config.toml
win_length = 512
encoder_isotropic = false
encoder_depths = [2, 4, 2]
text_encoder_bias = "all"
text_encoder_parallel_block = true
lr = 0.0015
beta1 = 0.95
one_sided = false
Rows from block 5 of the audio encoder of a small contrastive audio-text model, named by matrix and row number. Rows with one number belong to one neuron. Each number is 128 + 24 x the weight over its row's rms, rounded and kept within 0 to 255. All counts start at 0. Numbers have three digits each.
Before each neuron's rows are labels from the 100 clips, of 14848, where the neuron reaches its largest size: "strongest on" is what is common among them. Only what is clearly more common there than usual is listed. The data: synthesized solo parts of chorales (CocoChorales).
# gate: MLP gate (encoder.blocks.5.mlp.gate.weight, 192x96), inputs 0-95
# fc1: MLP up (encoder.blocks.5.mlp.fc1.weight, 192x96), inputs 0-95
# fc2: MLP down (encoder.blocks.5.mlp.fc2.weight, 96x192, transposed), outputs 0-95

strongest on: note C4; note D4; cello; note G3
gate.86:093138133100158131105117115145138177120156126144140108072102146144112118097141113145110170135132131151117155124130122136115149102100091140104155146122107061112118121111142150124172110141106146118067126132117092135137129151091187117143121132152145108153118169079162150138127098156148097136
fc1.86:172118177156110121175128114118105124119121114113139117131149128123115159149098114143114114106148137103133137123104125136137120151157163084132110134124151223138112122166118096125091106129164091141194129120145149135101131101146094139121117126122127146108142054165120118118125143122111147118
fc2.86:147148174147135133165109078091151124085130132171128177124157157144113140075102135148131111105140169151118138143111140126129169177157148150157146092111142130136131144163123161169089110112148143134104111141134137147146131089110138118086143140129136157114171128139106133107092131168151121123

strongest on: note C4; cello; note G3; note A#3
gate.160:116163137149101081123190115128151093161088153128123122142157141108112118087134114137115135098153117154108157117116118139070129106109118193118143141123072136140130144152142148109151131176163102142140095099162126117155131153169149140142136127105119137132114135117148119064134129130115102114
fc1.160:178124143113137201104101137139099103123139096122141110134113113098115114117114135132168122139141138109111127112128114150151094113140136065111140180149151099145128158131092111100135134114101123140139164088128132184184143155124117137108114076099155129099126149110143163137147114133164133115
fc2.160:111122131140127170077151090168092106155123145159126134136091130132104119131137118115168120117130118104156130149134196112132117126103146160147097126114081167109137104157159096151144137134122139100101107116108114141112136133164144142110073151113109066097136135155133129090138133125181145136

strongest on: note A#4; note G#4; clarinet; note B4
gate.190:134157103138110109152135168123115122096130133105178136137140093128118157131089147089156100117108134078130111138141120131102118121101129121145140113163162133083126105126161146117100106109158107165134134106125148132188167141092085105134158117174125177103152102153123153141137097164139138102
fc1.190:117150141160174143129129145141148137159128090178128119156115173145146084148180114091126148110115146160146136110120140118126126154143121158120112110131120139145074111149095154119099098166087088079105129146122108088073119113160120147112119128144123122166107123086136119113136131112152116103
fc2.190:155118119176133097110137133151143092146141142165130138154139118162147126123146142119151122148116127117102092150130130120174135081089115125122116116116102094142108181123144144092161158060156100177159133134108116126089084091115135100134124124124144127141128096136103103155107152133075101135

strongest on: note F#4; trombone; note C#4; note B3
gate.187:111107124119150151132114103164149116134117140166141150177133139120148190138140113140135165130087094182091145150125139116103081125154132105117153167121111144126151139146131127128172119103158155048125092120126082132149126098149136144172117121121109142136106107124105150128131154151106131101
fc1.187:126136108089123123135140170092103092149130074118117115138108119093118099130125107064107145150153119184123122128117125155095134127104085185159123133147169105104109110111115157123149094141144141166132141137143113127176119141137116139160181145085123161129139126133161116097130101131144140149
fc2.187:183126095097132075161103143171135143135135130150120118157111097130107178140133106114132119155131109167132114080086130116130146135167105162101131121149094149118152134127159113171151082152112130144102130124096121141107135153132140186168129101134127123131105076137148127126120158164109134112

strongest on: note A#4; note G#4; horn; note A4
gate.154:089138096119159099143138172121122144112100132140159104072081140111152127128155142124103136105151141136102121132105127131124145139122116166132163141119143137081128170101147166119125124103107116104112124120149183108110092143082082092122125131132111128181174127132108100151119166148166124155
fc1.154:099117115130113095149091137118142139091125121137150126137087151119129114100093087100113150119135095198118148118111158131127140115106093174175112142106156133107133161112143138125179139163111142130150147130151134138072137142107114098130117147132116183157138168125141109149119172132119173117
fc2.154:082124166088148136161044147142135114142116131117110121105114116133140121170110101117151120122175095120118123098116104149157155102159126099127146147125125141100158149153121143088053116132106125076108140111137142166118161126126124132115141145122096118128148123103117154108102111122132114083

strongest on: bassoon; note A3; instrument: tuba; note F#3
gate.23:091121110142117132149137123139129115144170160170109110134139126136118149129127168148093121132127115170104184148147078154101098126119128123124129135118151122123138134118082169141123099159088143146115106093115106085116102134197142114125077109118100158112163138123151172112180126116118137132
fc1.23:101116139137103132137142135133136125129161145148112100130144116122141122127135135157108127142114145173119186158127048152127104116102133142137147127113153134088146145139104178139130113171109133119120116107119117113137100150195151097115063104119085145113126133122134153103188122094121153154
fc2.23:153133129165131158131132121133151127097135122149133103151115144103123131139143128127149128155159130146167133128116117199115093090108147115145099135114080133154131174142122122119119096119128091130175134100110115149150181109116124123114207139096137120135106150144141133169172123131137145064

strongest on: note G#3; cello; note A#3; note C#4
gate.16:122125073109110124133057107151134160102083104107090132123109136136102152135118095116135154091138107115125112136083118104096124081110168128100184168128132140123182121162146134130090122138159109126118114148112135103107119121108116146150139109121111155126120148148122150188122110099126121102
fc1.16:105131138120108134130054131137085190149114133150092176154144124101133136124154134139109157138099116134156113133098154139103121090123153098092139146118119128097161136156104115102094135115156139118121132154122148104110128133130126163166165143134093120120103114111153093160136106060123130095
fc2.16:102050109124110070094133149149136149153106148153117109123119109125119128077108097132087104105136125119146083134137149139162154091120141154124104139125105093120121137125133161101154110098132095155156175128122147133119120078112105131137152135095140120117139111122158081177119136154123106133

strongest on: bassoon; note G3; note D3; note F#3
gate.102:149108134142127121126130113107149118115127207156173170112104153118102112091125075110099142150138116106155142115130094124140128099190107135123109137089144123121164098111158143110140120144105085104133154091121153162115134157111089139152136102112176128126119162139126131132125121105140148174
fc1.102:144104142116147105143114112109138103122114110211139145129101141103132110111146087100125142141139078113163160088164088118116117115148089146155137121101157130136131076139117150122135148110141116110144166065103138156124161127092107138103119105111158144120103153130141119124151148105170131157
fc2.102:139091111146113128123105122124112131112124115109139114125108146092128056141099165088121131170118106132129114119166136103158175136108115109134166113128097133099155153158096137089116157122087108129138184160133166137198090151145123137134155126126139104146108117139129104120123113166123138167

strongest on: note F3; tuba; note C4; note G3
gate.30:103131113122109134139108119078116129095101126178110134108143187133118129112123103166119164117094123121136188135123158150084110131115111109134134128186115143115115138154131124144122147116127181132096118130103140130110132063141147113138086136128154117144191108113152098105127091119098099125
fc1.30:119118107107091144146118123079101138095115123177113148128162156148101110119102127147125152134093141120145138155132155113099111137128096081100128145178104114120125104205131118121115134130151184141086105126086148132103141108153136099109125136142136132161173152125159122144121105108087106143
fc2.30:110079169148140110119123144117186101135115148144154155147129159160128116073177151122110130143098168119169123075134114113108162122089100106128122162126149113108158118135131143142162147107108124152138153143126122117118111159144115135128139129117088093160139085161130130163151160108096108158

strongest on: note A#4; note C5; note A4; instrument: violin
gate.27:147104155159125132125118140100128095143099098129172090118162155073109132112127079100120108104134149130129127162123144142083140116141123140161143132165130121135113110162154122142095124131147161166105111077153134100173134095138105135163119160102147138160157083133091167115130088126110136125
fc1.27:152122104122120177147167093109134155140097158175120130140124118115123136176116144164116142146088138185135143143099159118127088159121075138124127119119170189145141130134112138114144121079122126110155141164144138147096152125110157126156146106156111116106129162148141098131156122150114131079
fc2.27:159119142124090141139161149085164141141187197125099099137124137128156111149106117105137092145138151174121133122133133147122091152150092121128107149132140142124111155100140113115143114143174120140140147131120126103085128165101073147162113139152141127184135130106108087134167135130148149147

strongest on: note F3; note F#3; tuba; note A#3
gate.129:120080123111107145162147140132147175102119087131157182122097146155132130102123137096133115118156077157124129115109157093151102090121143114171161108158113107087107119153122127151130108148109120106141114156133154073127182114083120130124130120118123124160155113131137152144103101137088125157
fc1.129:111160156138144143146098110113090085137150175136128092140159120101102141113092111147125134129079190106143151110119115140100143153178121124104119140083123141150171121106137138108164132116074157143137169109151095168103104124178135122122155134116109112115139143123137130140130167153134134104
fc2.129:132117129098115154133170164118122153121174103114139120089124128114148118099099131096137154122133124140102104091112132111080138107111158117128146131144146116129085088134120112161090105169114112084143163151093103068075124128151147090130130114081103101123130107131134102114109146137109162160

strongest on: note F#4; note G#4; viola
gate.143:084121112099149153102115122118117101131157107120142175102126134200141090131136100108129120140113141117111127115061135138160110081138108174149114149110115164113143117157094120128131146113114116135113142109152099160093142115127084116154143083115127176104176134106116160135097129127140134140
fc1.143:123145071126152152094142120149137156091114092120114140172111095096134145114132128133134112095171137141141159126147143141182143139132123108134124145092083118161170132139167123134148091123098169123136131092081106134151128148105127116151103136156132133129141118135138085133113159183170142169
fc2.143:167157138136131177124065129131102124144126185122130159118134151100121134120128087137115117160113139129153126077140125147088113126130150113146164150129138138092111166087111133092127138169186143097133142182137103151141150149161102122164140116144146144121094102136124109095125153105137133150

strongest on: note C4; tuba; note G3; note A3
gate.176:121112142143116114133134154082146172081127108113138118143102169073149110107135128129133160165146108140134131169138124114118128103143113188132151132144140178129150139112092160137106105129162102101144111110181146133060140140097108104141123139114119142125181110106113111108124160145139109101
fc1.176:098105129115182108151113103118153098158127140137103098116071145157132157116108088139118128137117115169133168104120115108181135116153132181127131138111116064084155132078144090151148142097130108112120175128137114130158137142130106134158112125140110148120145134182111111130141128143105118136
fc2.176:113136148092136128134105120129136128166106134148099162090137107148111123110102087113168123100141127143124124131130120153137182167153141157121153137111111151121163152180151115135084121126115163131123128160134156177177124122132106093118127144120086196116168151115114106106113101174129135130

strongest on: clarinet; note D#4
gate.108:136133153128132118169137150113081108109121162105099074113104132121133126136087168150098093122121149133159157132100084125142127132193167119146126162123144132101150145147130153115135116160116135102118162104131144105151062144126133091118148094098167130135112112164105135159135129166145099120
fc1.108:130142101100117136103124109130170147127126111148161146143154125133139130104169094130167165143134107151086099137150174129112115153086070132134139133134090113153107111124125105135117132109131115163155068151133115173115162129114117165103113147124090120107173149093154113107115116086132172124
fc2.108:132113137112115152102145125119145099114115158110157138098100100179139157148125113095163115104106112108079117089160103092188147145142144122126129134094164148147137060154130117204126138112140155113122128123140153120124134143141149140111128178128131122146155152114116094117127164146154141138

strongest on: note F#4; note G#4; note A#4; instrument: violin
gate.15:104119135130072113097115112109125084108159137102155120096140120096125125094120113127123123136145088132136102100119127118123145115150142087073142150147111103144142151104197137118110138114165150170134093120152117120169139131121090130125149084103174148151129112133147169134138084091118146093
fc1.15:139158141098125152157125112122149087150152099143105072128128140164103091138127178126112097172101115154138183135101142136101112152135117159134164139129148137172156124170089129131092108142151092087108116135148138124100132117120162126153116133153117114139123156154113081146120176119140143152
fc2.15:137095120131115109144093162163131116158154129137156127138135101104162100147127102144130132182128152140104084129119123094099133116143134110137085130100103167135124123128135131149196168112117121138149102094118177152119094120084088116080105096103137140116181112097142114119138142137150111112

strongest on: bassoon; note A#3; note G#3; note C#4
gate.84:141152117144128142157134144142084163115089136111067130114096146149127102160105140137107148108141149116128179155150152070113088100126131103107190168154129145115130124135140102143158120127144126145127132134132136130117098131083132134101122141064157146134136125123160128145100124133103118192
fc1.84:120118151104130116123115143162180117134160131151172146148146118100145111102159099113134111127118089109133116113122103186110126144123108137157089097082125123127136110123103135129124141153118119118103108145108131146082138117146107154196149085203116125117132114136086136120158121143147116073
fc2.84:081119159168119176158159106126147085174122138131139130136089130122130149120091102103130156172136130138183128080162124106142143129134136155136157097156121137149136133096126153148117132131105124113131157127122116106087132134121149154126112155152148107094158143147157174154116131118148144198

strongest on: note F3; note G3; note A#3; note A3
gate.156:112125163117107139130133140099150128154115095141205141155097129150088122121158132061139141080171135114127155097126134136114132134124126142127159139183120140104153146099118106114176147168113165109120147141112150145106114126101106137109124086111096158158091096156143130126123144123116100125
fc1.156:152101175117134149135146157147107140171123090134191114105087146158109107159155161075146111095177127121115126112117114135101143126131166141125155159162111150119178144135142108112137115139107170119098105133126154127116127139108080158120118126097092135140124088145120122112142149144139100165
fc2.156:125084152120170172124111130102135117101109087119111154139087136121133140127150151141130154093187101156111117157150105143111121078133119176115174119098116120107121101135122079084108119138121099170131138116154120158131127125171140086121109146125099095131158126148110139113155103090140147112

strongest on: bassoon; note F#3; note A#3; note A#2
gate.8:123108116165121128129147117121125101169133160105132150121146137101149106079096167122119110122141107165111121134117138137109144075123066128182126152164140154182133130166155138111146137155116101149139088149166091156098129126155145149139164136149143097128091128110129152115122111108090138093
fc1.8:127168112141089127162130135116131139132115124168112136096101150149105107161124118173119139092132115123117125124161131140089212203119165117120161129164129123139119170135126112139089114129160098130113138124085177135105129104117139117141091153114123158160137125112106162119118139111140146110
fc2.8:120117114113180149114135129147128144148149148105137152137135161142113133144115096118124122122148140133077143154100140087088095127137167093100144092131152103133145116165108132110098158154123145073175149181113122078143137133117137124111122131101140103108131067106157148116148140111074136146

strongest on: clarinet
gate.14:158139149117105115163134161115111164126128129158176148137150117139162119156104131155124101136112133116098121111120045138163113147108122135126139134157129112098166136093131129078155097184133133114151048166127129137124122126131127101171129158139146126095114114102103148132127112141152141134
fc1.14:146128132143140148127145185093166107133109103108115113148107124118122120084167146122112119144139134119158134140120171129112125184125117116135095129112147157136150097143132108140122134074145178132143162070118110132112143168134159138065173094109096135165164104130132133146118128122087140134
fc2.14:113138144134085132148105144132097104109170161119149150140130128096152105104122126128134125107097118146095114133146127085157157136091169128151138139129107056142167097122148147129080116133149103183078147136104153109145104119105119104095154140124113128163133130110166146099128103114176131107

strongest on: note G#3; note A#3; bassoon; note G3
gate.171:154121100096091128104113131129132123136138132121152101102103142168144167110169174130113120133117130125139114125123119118144227138138095111098114117097085134105148124115098157084078132151168111135112117112121148097119156129094121158115143095143156154122115122143184130137137115144111114101
fc1.171:127076093156116101125096095104153148105102140135120156107116147145124171110105144105145127154121109132123181181139102096072151097128143091103116133100148137136104152127119121158131148167181122139121100106129091117108120140090160113135125133091116161140137143098131099125124084147149116103
fc2.171:123138165097107105143168147156108105180104123133105155148089178142113145114129139183142169106136112149151159116148129102114089184122133116145106132093134121130104105076132104132095102140151073128119106150104155169143146122141129130080086136135129118121114128129128098102128116143148128144

strongest on: note C4; note A#3; bassoon; note B3
gate.81:127103157113130075093126133091127111090171173168153137081107106134096125120153099135124146137134141114140113137139121116129119163178116125112146151123119132146102091148139170143154094105114130102088162111108111119120071128108122087140171138098118089135123112102102106095123137092153145128
fc1.81:138103084155128198131100125147139122132128113164094169107060136137179093102078158133110132133120139125124116128115144114111136118171146119136109155117160091145133103110121111152134155121107110125132104143164167090173166140122124135139106148161146129084124107117146102115120122125121087124
fc2.81:110127165113117123073157122094121120131112155101087116135151102121089115110126106126135150096122106102113123150153178124106130138119131101155119166099149105102128142135066163101157131176106110148133131135122131081155127093115126140169161099122116124132133159153135111114169069166123144117

strongest on: note F3; note G3; cello; note A3
gate.42:161130121137141124166150134118125159094114118107144181155166136108112170147139079100108144141120133101185115105136155132168107126139144105147121119158141135107127107125122089143133142117128107094128114153123163139109180097099109114148072099153122130122105114062115110161153098123153147125
fc1.42:187140149132125109114137115147105129109137126142131149123157138141081097104147139130147129115111115136103138124120126131082119120142208173069115128122092158102103142150129114101106141150118097126148116125146130148144123111110152120152182144082168131148097101166130131142153132116174177118
fc2.42:088054158158130099099137113113154143148126120106055099113164136103147157138109151126134141128144096092127145144126123107130114134086127118161140117114094092142122151138107130130154093099124095141144127119108102126112096154102125124175130152138122096185148122129139099112120127124157176112

strongest on: note C4; cello; note A#3; note C#4
gate.21:100135123133133148128141111191131170105122109144113120070118112128086101110132127128123148160150139146139136122136118112089152130119093141126166147146136049128148146148112143129153152158101121122112112126111102127200149127102101156127126098139127105139100161100107138147086087175122132133
fc1.21:127105124162100101152115106127123085132111118129170135155163133084133163132110087128145101115112126155149137157123150104095147148153139127139125118165154195116071115173124119141111097190147080147123136124129147125100103112160082101113130126140119172159112105105139132113118140139108134120
fc2.21:133125126159134148190103099137170111099127101148090134104081155130078091121123121108168103102144148172107091146140127122160099138129123154134144123131097138121132158165116131129085126099107139122131107130097157121157142081143107121093130101131120140139136131122113210109135110133116133096

strongest on: clarinet; note C4
gate.120:154140127121060136139135141130150133124140103122165096101108146117104120118092146166125121135151081131166159144199104110146114119167137115129135174110115112130138166136094140147116154096130134128116146142140114102124109142151080093177113163140106129126120111180132140153091101111145103142
fc1.120:088113132120172120120085109133110137125123153131091150142106104143147128183161125080132160146130181124112102117097116150119141134053130138146132105127140165143093097146153088143128124128148129115130104106089129138135145138075163150107131091153154139122121129083120160119141134124174144128
fc2.120:123140120138146166141127099112165134101150104129135095120167123147104171176134156104155103154101090069143141108120120127166103072143118101110126152131175137102111147150142114188158118112121099099126128123146135168102130132142116158148149110145180125131096133120115139155154122148107151116

strongest on: note F#4; note G#4; note E4
gate.18:110128149124129117122173111079165157124144101169141137149091119097117144133091127156144135111125085143135123149156116124150112148098129137131143138139120110126128104110117135101123127116144111101122121144096088187106103096139052139090104074106072109105142132126124177120120129112136150095
fc1.18:122114150123157096095181122154173165113134116154162137151100111106123139116104169145173088115128066130111104122111086132146112135095138128162188124130128087132096099113129112092147119161108134123111113132082149162077130102135116104117109125112120111116117150144133149135136113142150158132
fc2.18:120144111167098090145132107106115149129128122174152102111153095146174183107178164143116178110143142126121133104141123145135136155113153104127128093125129130167162132113140106130104101106145150151110157104124155160130137109096093124123186138132146093093125099126117102113140164098136115175

strongest on: clarinet; note B4; note A4
gate.31:110094141115112089169158163154141156107141119141145134138113145128127131149135110154138159104155132102135147145089120066132093084112191146129108129150131062107136127125155121146083130170097162121106121139120151143145138098136161109106084077093130126120124113105122127110131104105146123140
fc1.31:129114119150163155091092073127065128103106132124101136142131116125112115101191159107123138169112103110153118135105144135093121130147134146152097109131132171153127100082104107127126124086144097126109138123140128143125169092158117159151170162139132123169088102127111129133150116142119164141
fc2.31:111133187112126115114091117164165145139131116148118115134151179159111125099106161134120088152092097150157133100104136086092150106132150158097147099182129115163099097125137158156175134136172128099109135155133163140122141144159154144103119154126127123138122095140126127125093116144118153104

strongest on: note C4; cello; note C#4; note A#3
gate.69:118136172104189116145148129126136104078080081139144157148113143162092117117141128131163149076130126124141137096129139127157102135148108101155145142155138171138121157192110151128135147115097158099128155105126120143104159105125141147114112094134128116120164162143144155116112080126110116103
fc1.69:149118162149157118114148129164162172157079122140139166132127106110152129156118114126155126173121120175121159122127154131113148115131161081120182151175135136121132174171157120120102133116141124084105117104111098148181117159120156119141098090119109166115117124128131128150114137148144106102
fc2.69:148148111185148119138115087120109132092111087143138127146135159181119109106137130094133156125107154096138176137137104159118103140139104111158132094127165097119062100111068120104114090131117152139138083113118143145097151106094147106136118110145144155145139107125136137119163152126152105130

strongest on: bassoon; note D#4; note D4; note C4
gate.126:126114137131095164114148127108195180137145151157136114159155144152095114139130143155117121096110145138114137129122136148142108074091140126105120151113126103115099145149080180131143164131108135096138142141099142096120085143141137106113106112094206143131140108113101122119125127097119166134
fc1.126:120114162128119166096127146137107138125125153114147166103162135125165117154130114170117098162118148151091178139104094134143144119109134124124169148104086106104143119136106178148130114093130114103107114120115129129110086163158124097171119130091162168108125133088103157131163154119175139145
fc2.126:153153110116143131116105077155157148091102145126143129164116090136162165126127141092132167115146150143151106121089111143150118117155181127125120147132095131142137103098159105084139143149118119124143128082108133185126146127108138101105141132107110103087059138117132118110141088147159148149

strongest on: note F#4; viola; note E4; note G#4
gate.99:147116158158139166136129089111155144149096138137159091091071097106116166131096094121137161191132154128106095088139140093120088132148128093114134150100127156138135110152121128127098154172120142150144156121111118107152149126144126141137134114159125134114134110135136170180099168126108122107
fc1.99:121114109103136124121118180095133096121094093144068138164115124164151130139116189148107163088150161142132131142101145174113132122117117127175096113142108126129135133141104129137114140121099102096157097115108104138088141136128151116153093115098164117118126108094083140147101099151147092144
fc2.99:155132130108128076120086151136112138169117136144091124120110127117092121116154135147120117157106181137111109120124148179089107095142108109109165088135181107145113110124159146174148145102105116162122125107104089148171133150111130143172126145167131175162141132164126128103128115126130105129

strongest on: clarinet; note D#4; note D4; note F4
gate.142:162119134094134144178130137170119119119140126133140164124110138124139156169099117142161138131168139168180123088110118100120101153091135082098129152111125132138085148128119157114153117111127093131173131132114115143169133135131126064137064141133093141129165136135118119161111138122140085116
fc1.142:194149149094124146177132160142125114114147117089129166129121121118153135143120083127147147133165097163190139101078119091106136168118154093105115157144133132142126166127136142114129168108109111137150106109126137129136121117127128084156057125123127136092147131128091141131099118120137138106
fc2.142:127146074133118168142133084128097098116111121122146141147086101136137132150110127135139116152133195128138096108097107169153164101141111130113109142105138139100161135123144087173172147128106137110171128137137072100134160143092137152141155074141116143100115125139128098119127118130144126085

strongest on: note G#5; trumpet; note F#5; note A#5
gate.121:124134150151097161112150139113106189137118127133099149141098154157124151135100163137124128138095139095132102077111149096191110116105110103120134126134102107113139183117119163103153169139094132117136132146130108121153117085093149164132105108130111118119138080099116138175130108171121119108
fc1.121:138152094100187128134139120214104122148162109110087131066122119137120136112152128140141178124157122111142099139154124137081127142114118122134168107121111120089122105137127119133131086144097128152142115120082119112122153125146143153146151094115136092109117166169116153146112097130152144142
fc2.121:131129178139113121128128121107118130159124140120107146157160130088151092126115113161105093131125130072139129081162100149126131107115130112102123156149157118116175096106161149112164099169143089144145132099161129090152105100134122119189149114101152126149143154118134087125128110096138080124

strongest on: note G#5; note F#5; flute
gate.103:142100138079141113130138139189084083183146079122123128143106114156152112101130104156144159101113131094107102125152114136107116108132111139105163138096136148138096134184129154123180098139151116092145120113132114127150132123107093117158151088127141112125146156171148145129140128132149154159
fc1.103:096159194153133138155141160093105148092112172109133156146119094151099183102145109103123127131106132107137124122139096139176113123089151146122091100148130128112133125124135150142094103139124131120154091157107120133166101134141153098091120119159115104108122129133100119146163163166171155118
fc2.103:121109172161146112065070185136116147145114130107150163105182097120168167116119127167116120158101140113140133137143096100134100136126145114116095121115164157121179124151137154138158131156145127135141140106163122139123137108127104139112135099091096126152124102120097119111150126084113140140

strongest on: bassoon; note G3; note A3
gate.114:083120160144117133127127174140145094147117155136123114102120126155119128128098113165170147170146127132105142134167107129147103087093142085153152139108144141071136116099137134116100122156156125164148112108135091148121103146165119129151112119108148124105142144046097146108103119101157126105
fc1.114:154119132135119164133097140155105143123105094127128131113113117119095097117125136093147095119119116166163111110069120142129130133154110149066088108155120167159116148155105134137121118151122141082140133109124139101137157129091115143157163140115126119125097136214146120137158105172098126155
fc2.114:087162137144110115119113163133116150130128127140139123162112139086129109143139125113138146089109140129127134108090188135104150130108060144119134144143118166154128135143135114128130172139140072100123153136133093061129127111090107132125088103133111140156120107119122105111120185161122170090

strongest on: note F3; note G3; note A#3; note C4
gate.111:150152098118152134110135156134137123145105089116196133097181161100098133112137105138120132138155139167167149126121117135109157107103129185117147131128129091122101106175124148105086114152116110158122056137097126085156129159143109145159145144147125155132136134116130099122112107147154130122
fc1.111:081137111111141114119106149126112126102129138109188137117158088119069119132126085087083143170149107117129153111131158122131131160118172171149143140132154134102116143152119109121139131111090114161129143105111122116158125165139105119113167113120203130144083134098144102127122092137146135119
fc2.111:121118156134111152105164133143154117165149101128104128110139108098106138117169129111197123091154148113102142158123108107153135110120153183145112108095103161134111130147151109163125157108142119168138140083132113134102131132132155132101126201128148124159143132126116124098169088114134159165

strongest on: bassoon
gate.109:042137087124164112148143127101150151152111155103150149144133146123157132113116143093105167122111119115167105127142162113143103097159102141130105117156143091094158140065139131132129116123115127089127142140120146115121146149106130139124112144099113109160180132096129115161119168106133174136
fc1.109:104144081122121115141127161116094156108150144134173191162137135134125120174127120077124102147093098109159145125149148111152104121095147109151122141125156130103107116125122102114142068159154130105091118170077147153125145103120129137109135131142081122110128113116121095144122106126141164171
fc2.109:154130123125131101170118145122138090101104108139148167154138104140133160172135145143164092149106137131133096123120133118167136116113113107150113142134090135070133113150157137129148159127123112076119118171094132155185155113058118121082116132144104110115092162149151144134112149111141126112

strongest on: note G#5; flute; note F#5; note G5
gate.92:117106101128153116193122086188112147172190113096190107098126143107132085147120159125154108120111115112116136174121128128111104101106115121107178105147145143126114150102132126128144127127116099094099117154154128113125134140116115149164133081094120139119149135149112120107115136134124165146
fc1.92:127146144097153119159121115136081144162125138116150123114146113088123109119178096168112115096158080139096139138120104148114116138152118102107122134115138109131110088168105129134162107113169133172096149172102128123124135106126117124122176119190155093124155103121129161137110120135121150186
fc2.92:136110105139131125121144134156115131104165166138119142134117152119095178091116097165143165106104142116157125166130153063068138139118183128142123135121142113126104119131141126138132095119128177073127103120120117079150127133136134132110120119156105156127096115153140185152145149159109118097

strongest on: note F#4; trombone; note E4; note G#4
gate.172:129112176138133145114126137148150090148094115155129144157111128091147140085131131182133142101116131103101127151129089102156125117066152109145201164095155117121117103135107100128142084130141105137090116115121131098131184119089119133132112130140126144119156136149102169120124124139144089150
fc1.172:110152161126073125151134088113145109151110144188134140197103130105115128123095109184140128093155112122087149119149091131185147090087115151108133139106104145132146104144121135123112128131107129109135143149117101129110182118114111098107098118120111163153140161125148163130099129139137134129
fc2.172:101164125126115156143138130093129151146147115123112162140137146126160182123129121118157180161134129156121082126116108150134081129165151112105126140172129116128130133111151117123118123072107145163156160133151168138117140130081129065119138144147088107117116111130123110102125098084120088170

strongest on: note G#5; note G5
gate.91:102106153129131135100112131105109161138130116102186137152126124131122184136105157109148145121089124120130103139096132120109106094091131106152134159154093124126116155126131116115139061166125123160177121134122117131198118113121133141116184107130107150115123102120199099106140145111125134135
fc1.91:098098099097135092126156128096126149125150098085159153147138147113150183137090110089169175118117105143147124144153126134161104070126103117159127150111118168111114154147134109116107068132113058102106131095124135155161114118160126117127128122126102122116137112122113107126138128116131121156
fc2.91:132144158106110111119136120127156122136110144164125091175137103114115104158173117181080109138123136103146113121118088131172139140109131133127112086173100147151143097083092123151122133098121126125129130125091094117132140116137161104094097154158176088092120145115158113097090150137124138104

strongest on: note A#4; note C5; note A4
gate.123:116134144126160108151161146138158140116118116104122153138121112114175088120095116114130151197098087131133194117109134108102126141139133157148139122188136125107123133140120125153130159136103124116115125116130091139111123112102133089176127097135079088160107128150154137131125135136120099196
fc1.123:147124099136127130124138136128099121139136145135048136135141089145097167179164100135141137071192179133127154137110115156115113128129122103147091108131099130136121150130111126129125090134132139131114149125097099129141113139152156134086130124124174120083126146139097149110113083135167111164
fc2.123:150113124134150157111100156127126111114109118127148124112112166160150124158164136100146109131143111168107156116114151149085128058126119120120167162126154116121097145100156114108110101091119101167109167099093140139126112150114112132147105115081118135202093101147112125170147132132145117116

strongest on: note A#4; oboe
gate.179:104116154135112115135127192160114120143152130102161146142138118156168089138145118121094154145057118093162123142110140139093100140146117136149171109150138126100077093125153137109122121155119072159134135095098156099142145151119139162104149133106148121119158149106128112125144122146158122167
fc1.179:098083152075153121142135148144150130129152172114138102137124140151125090154133113140108120147050134158161123101119116102141090102103099143116138123187113155108079107128141120126116102136168144153115120133122144152117125134118047142126147141180117126138121103136107136131143134115142109116
fc2.179:147144114137164147101140182141171108125123174148119124139140136119151114123111100141123121136081146158113109117148136125105153092124087153145077110164098144146170158121159138113191125116141149145114106126130139118108103106120176142137116171178126138068146128134157152138128147113122152152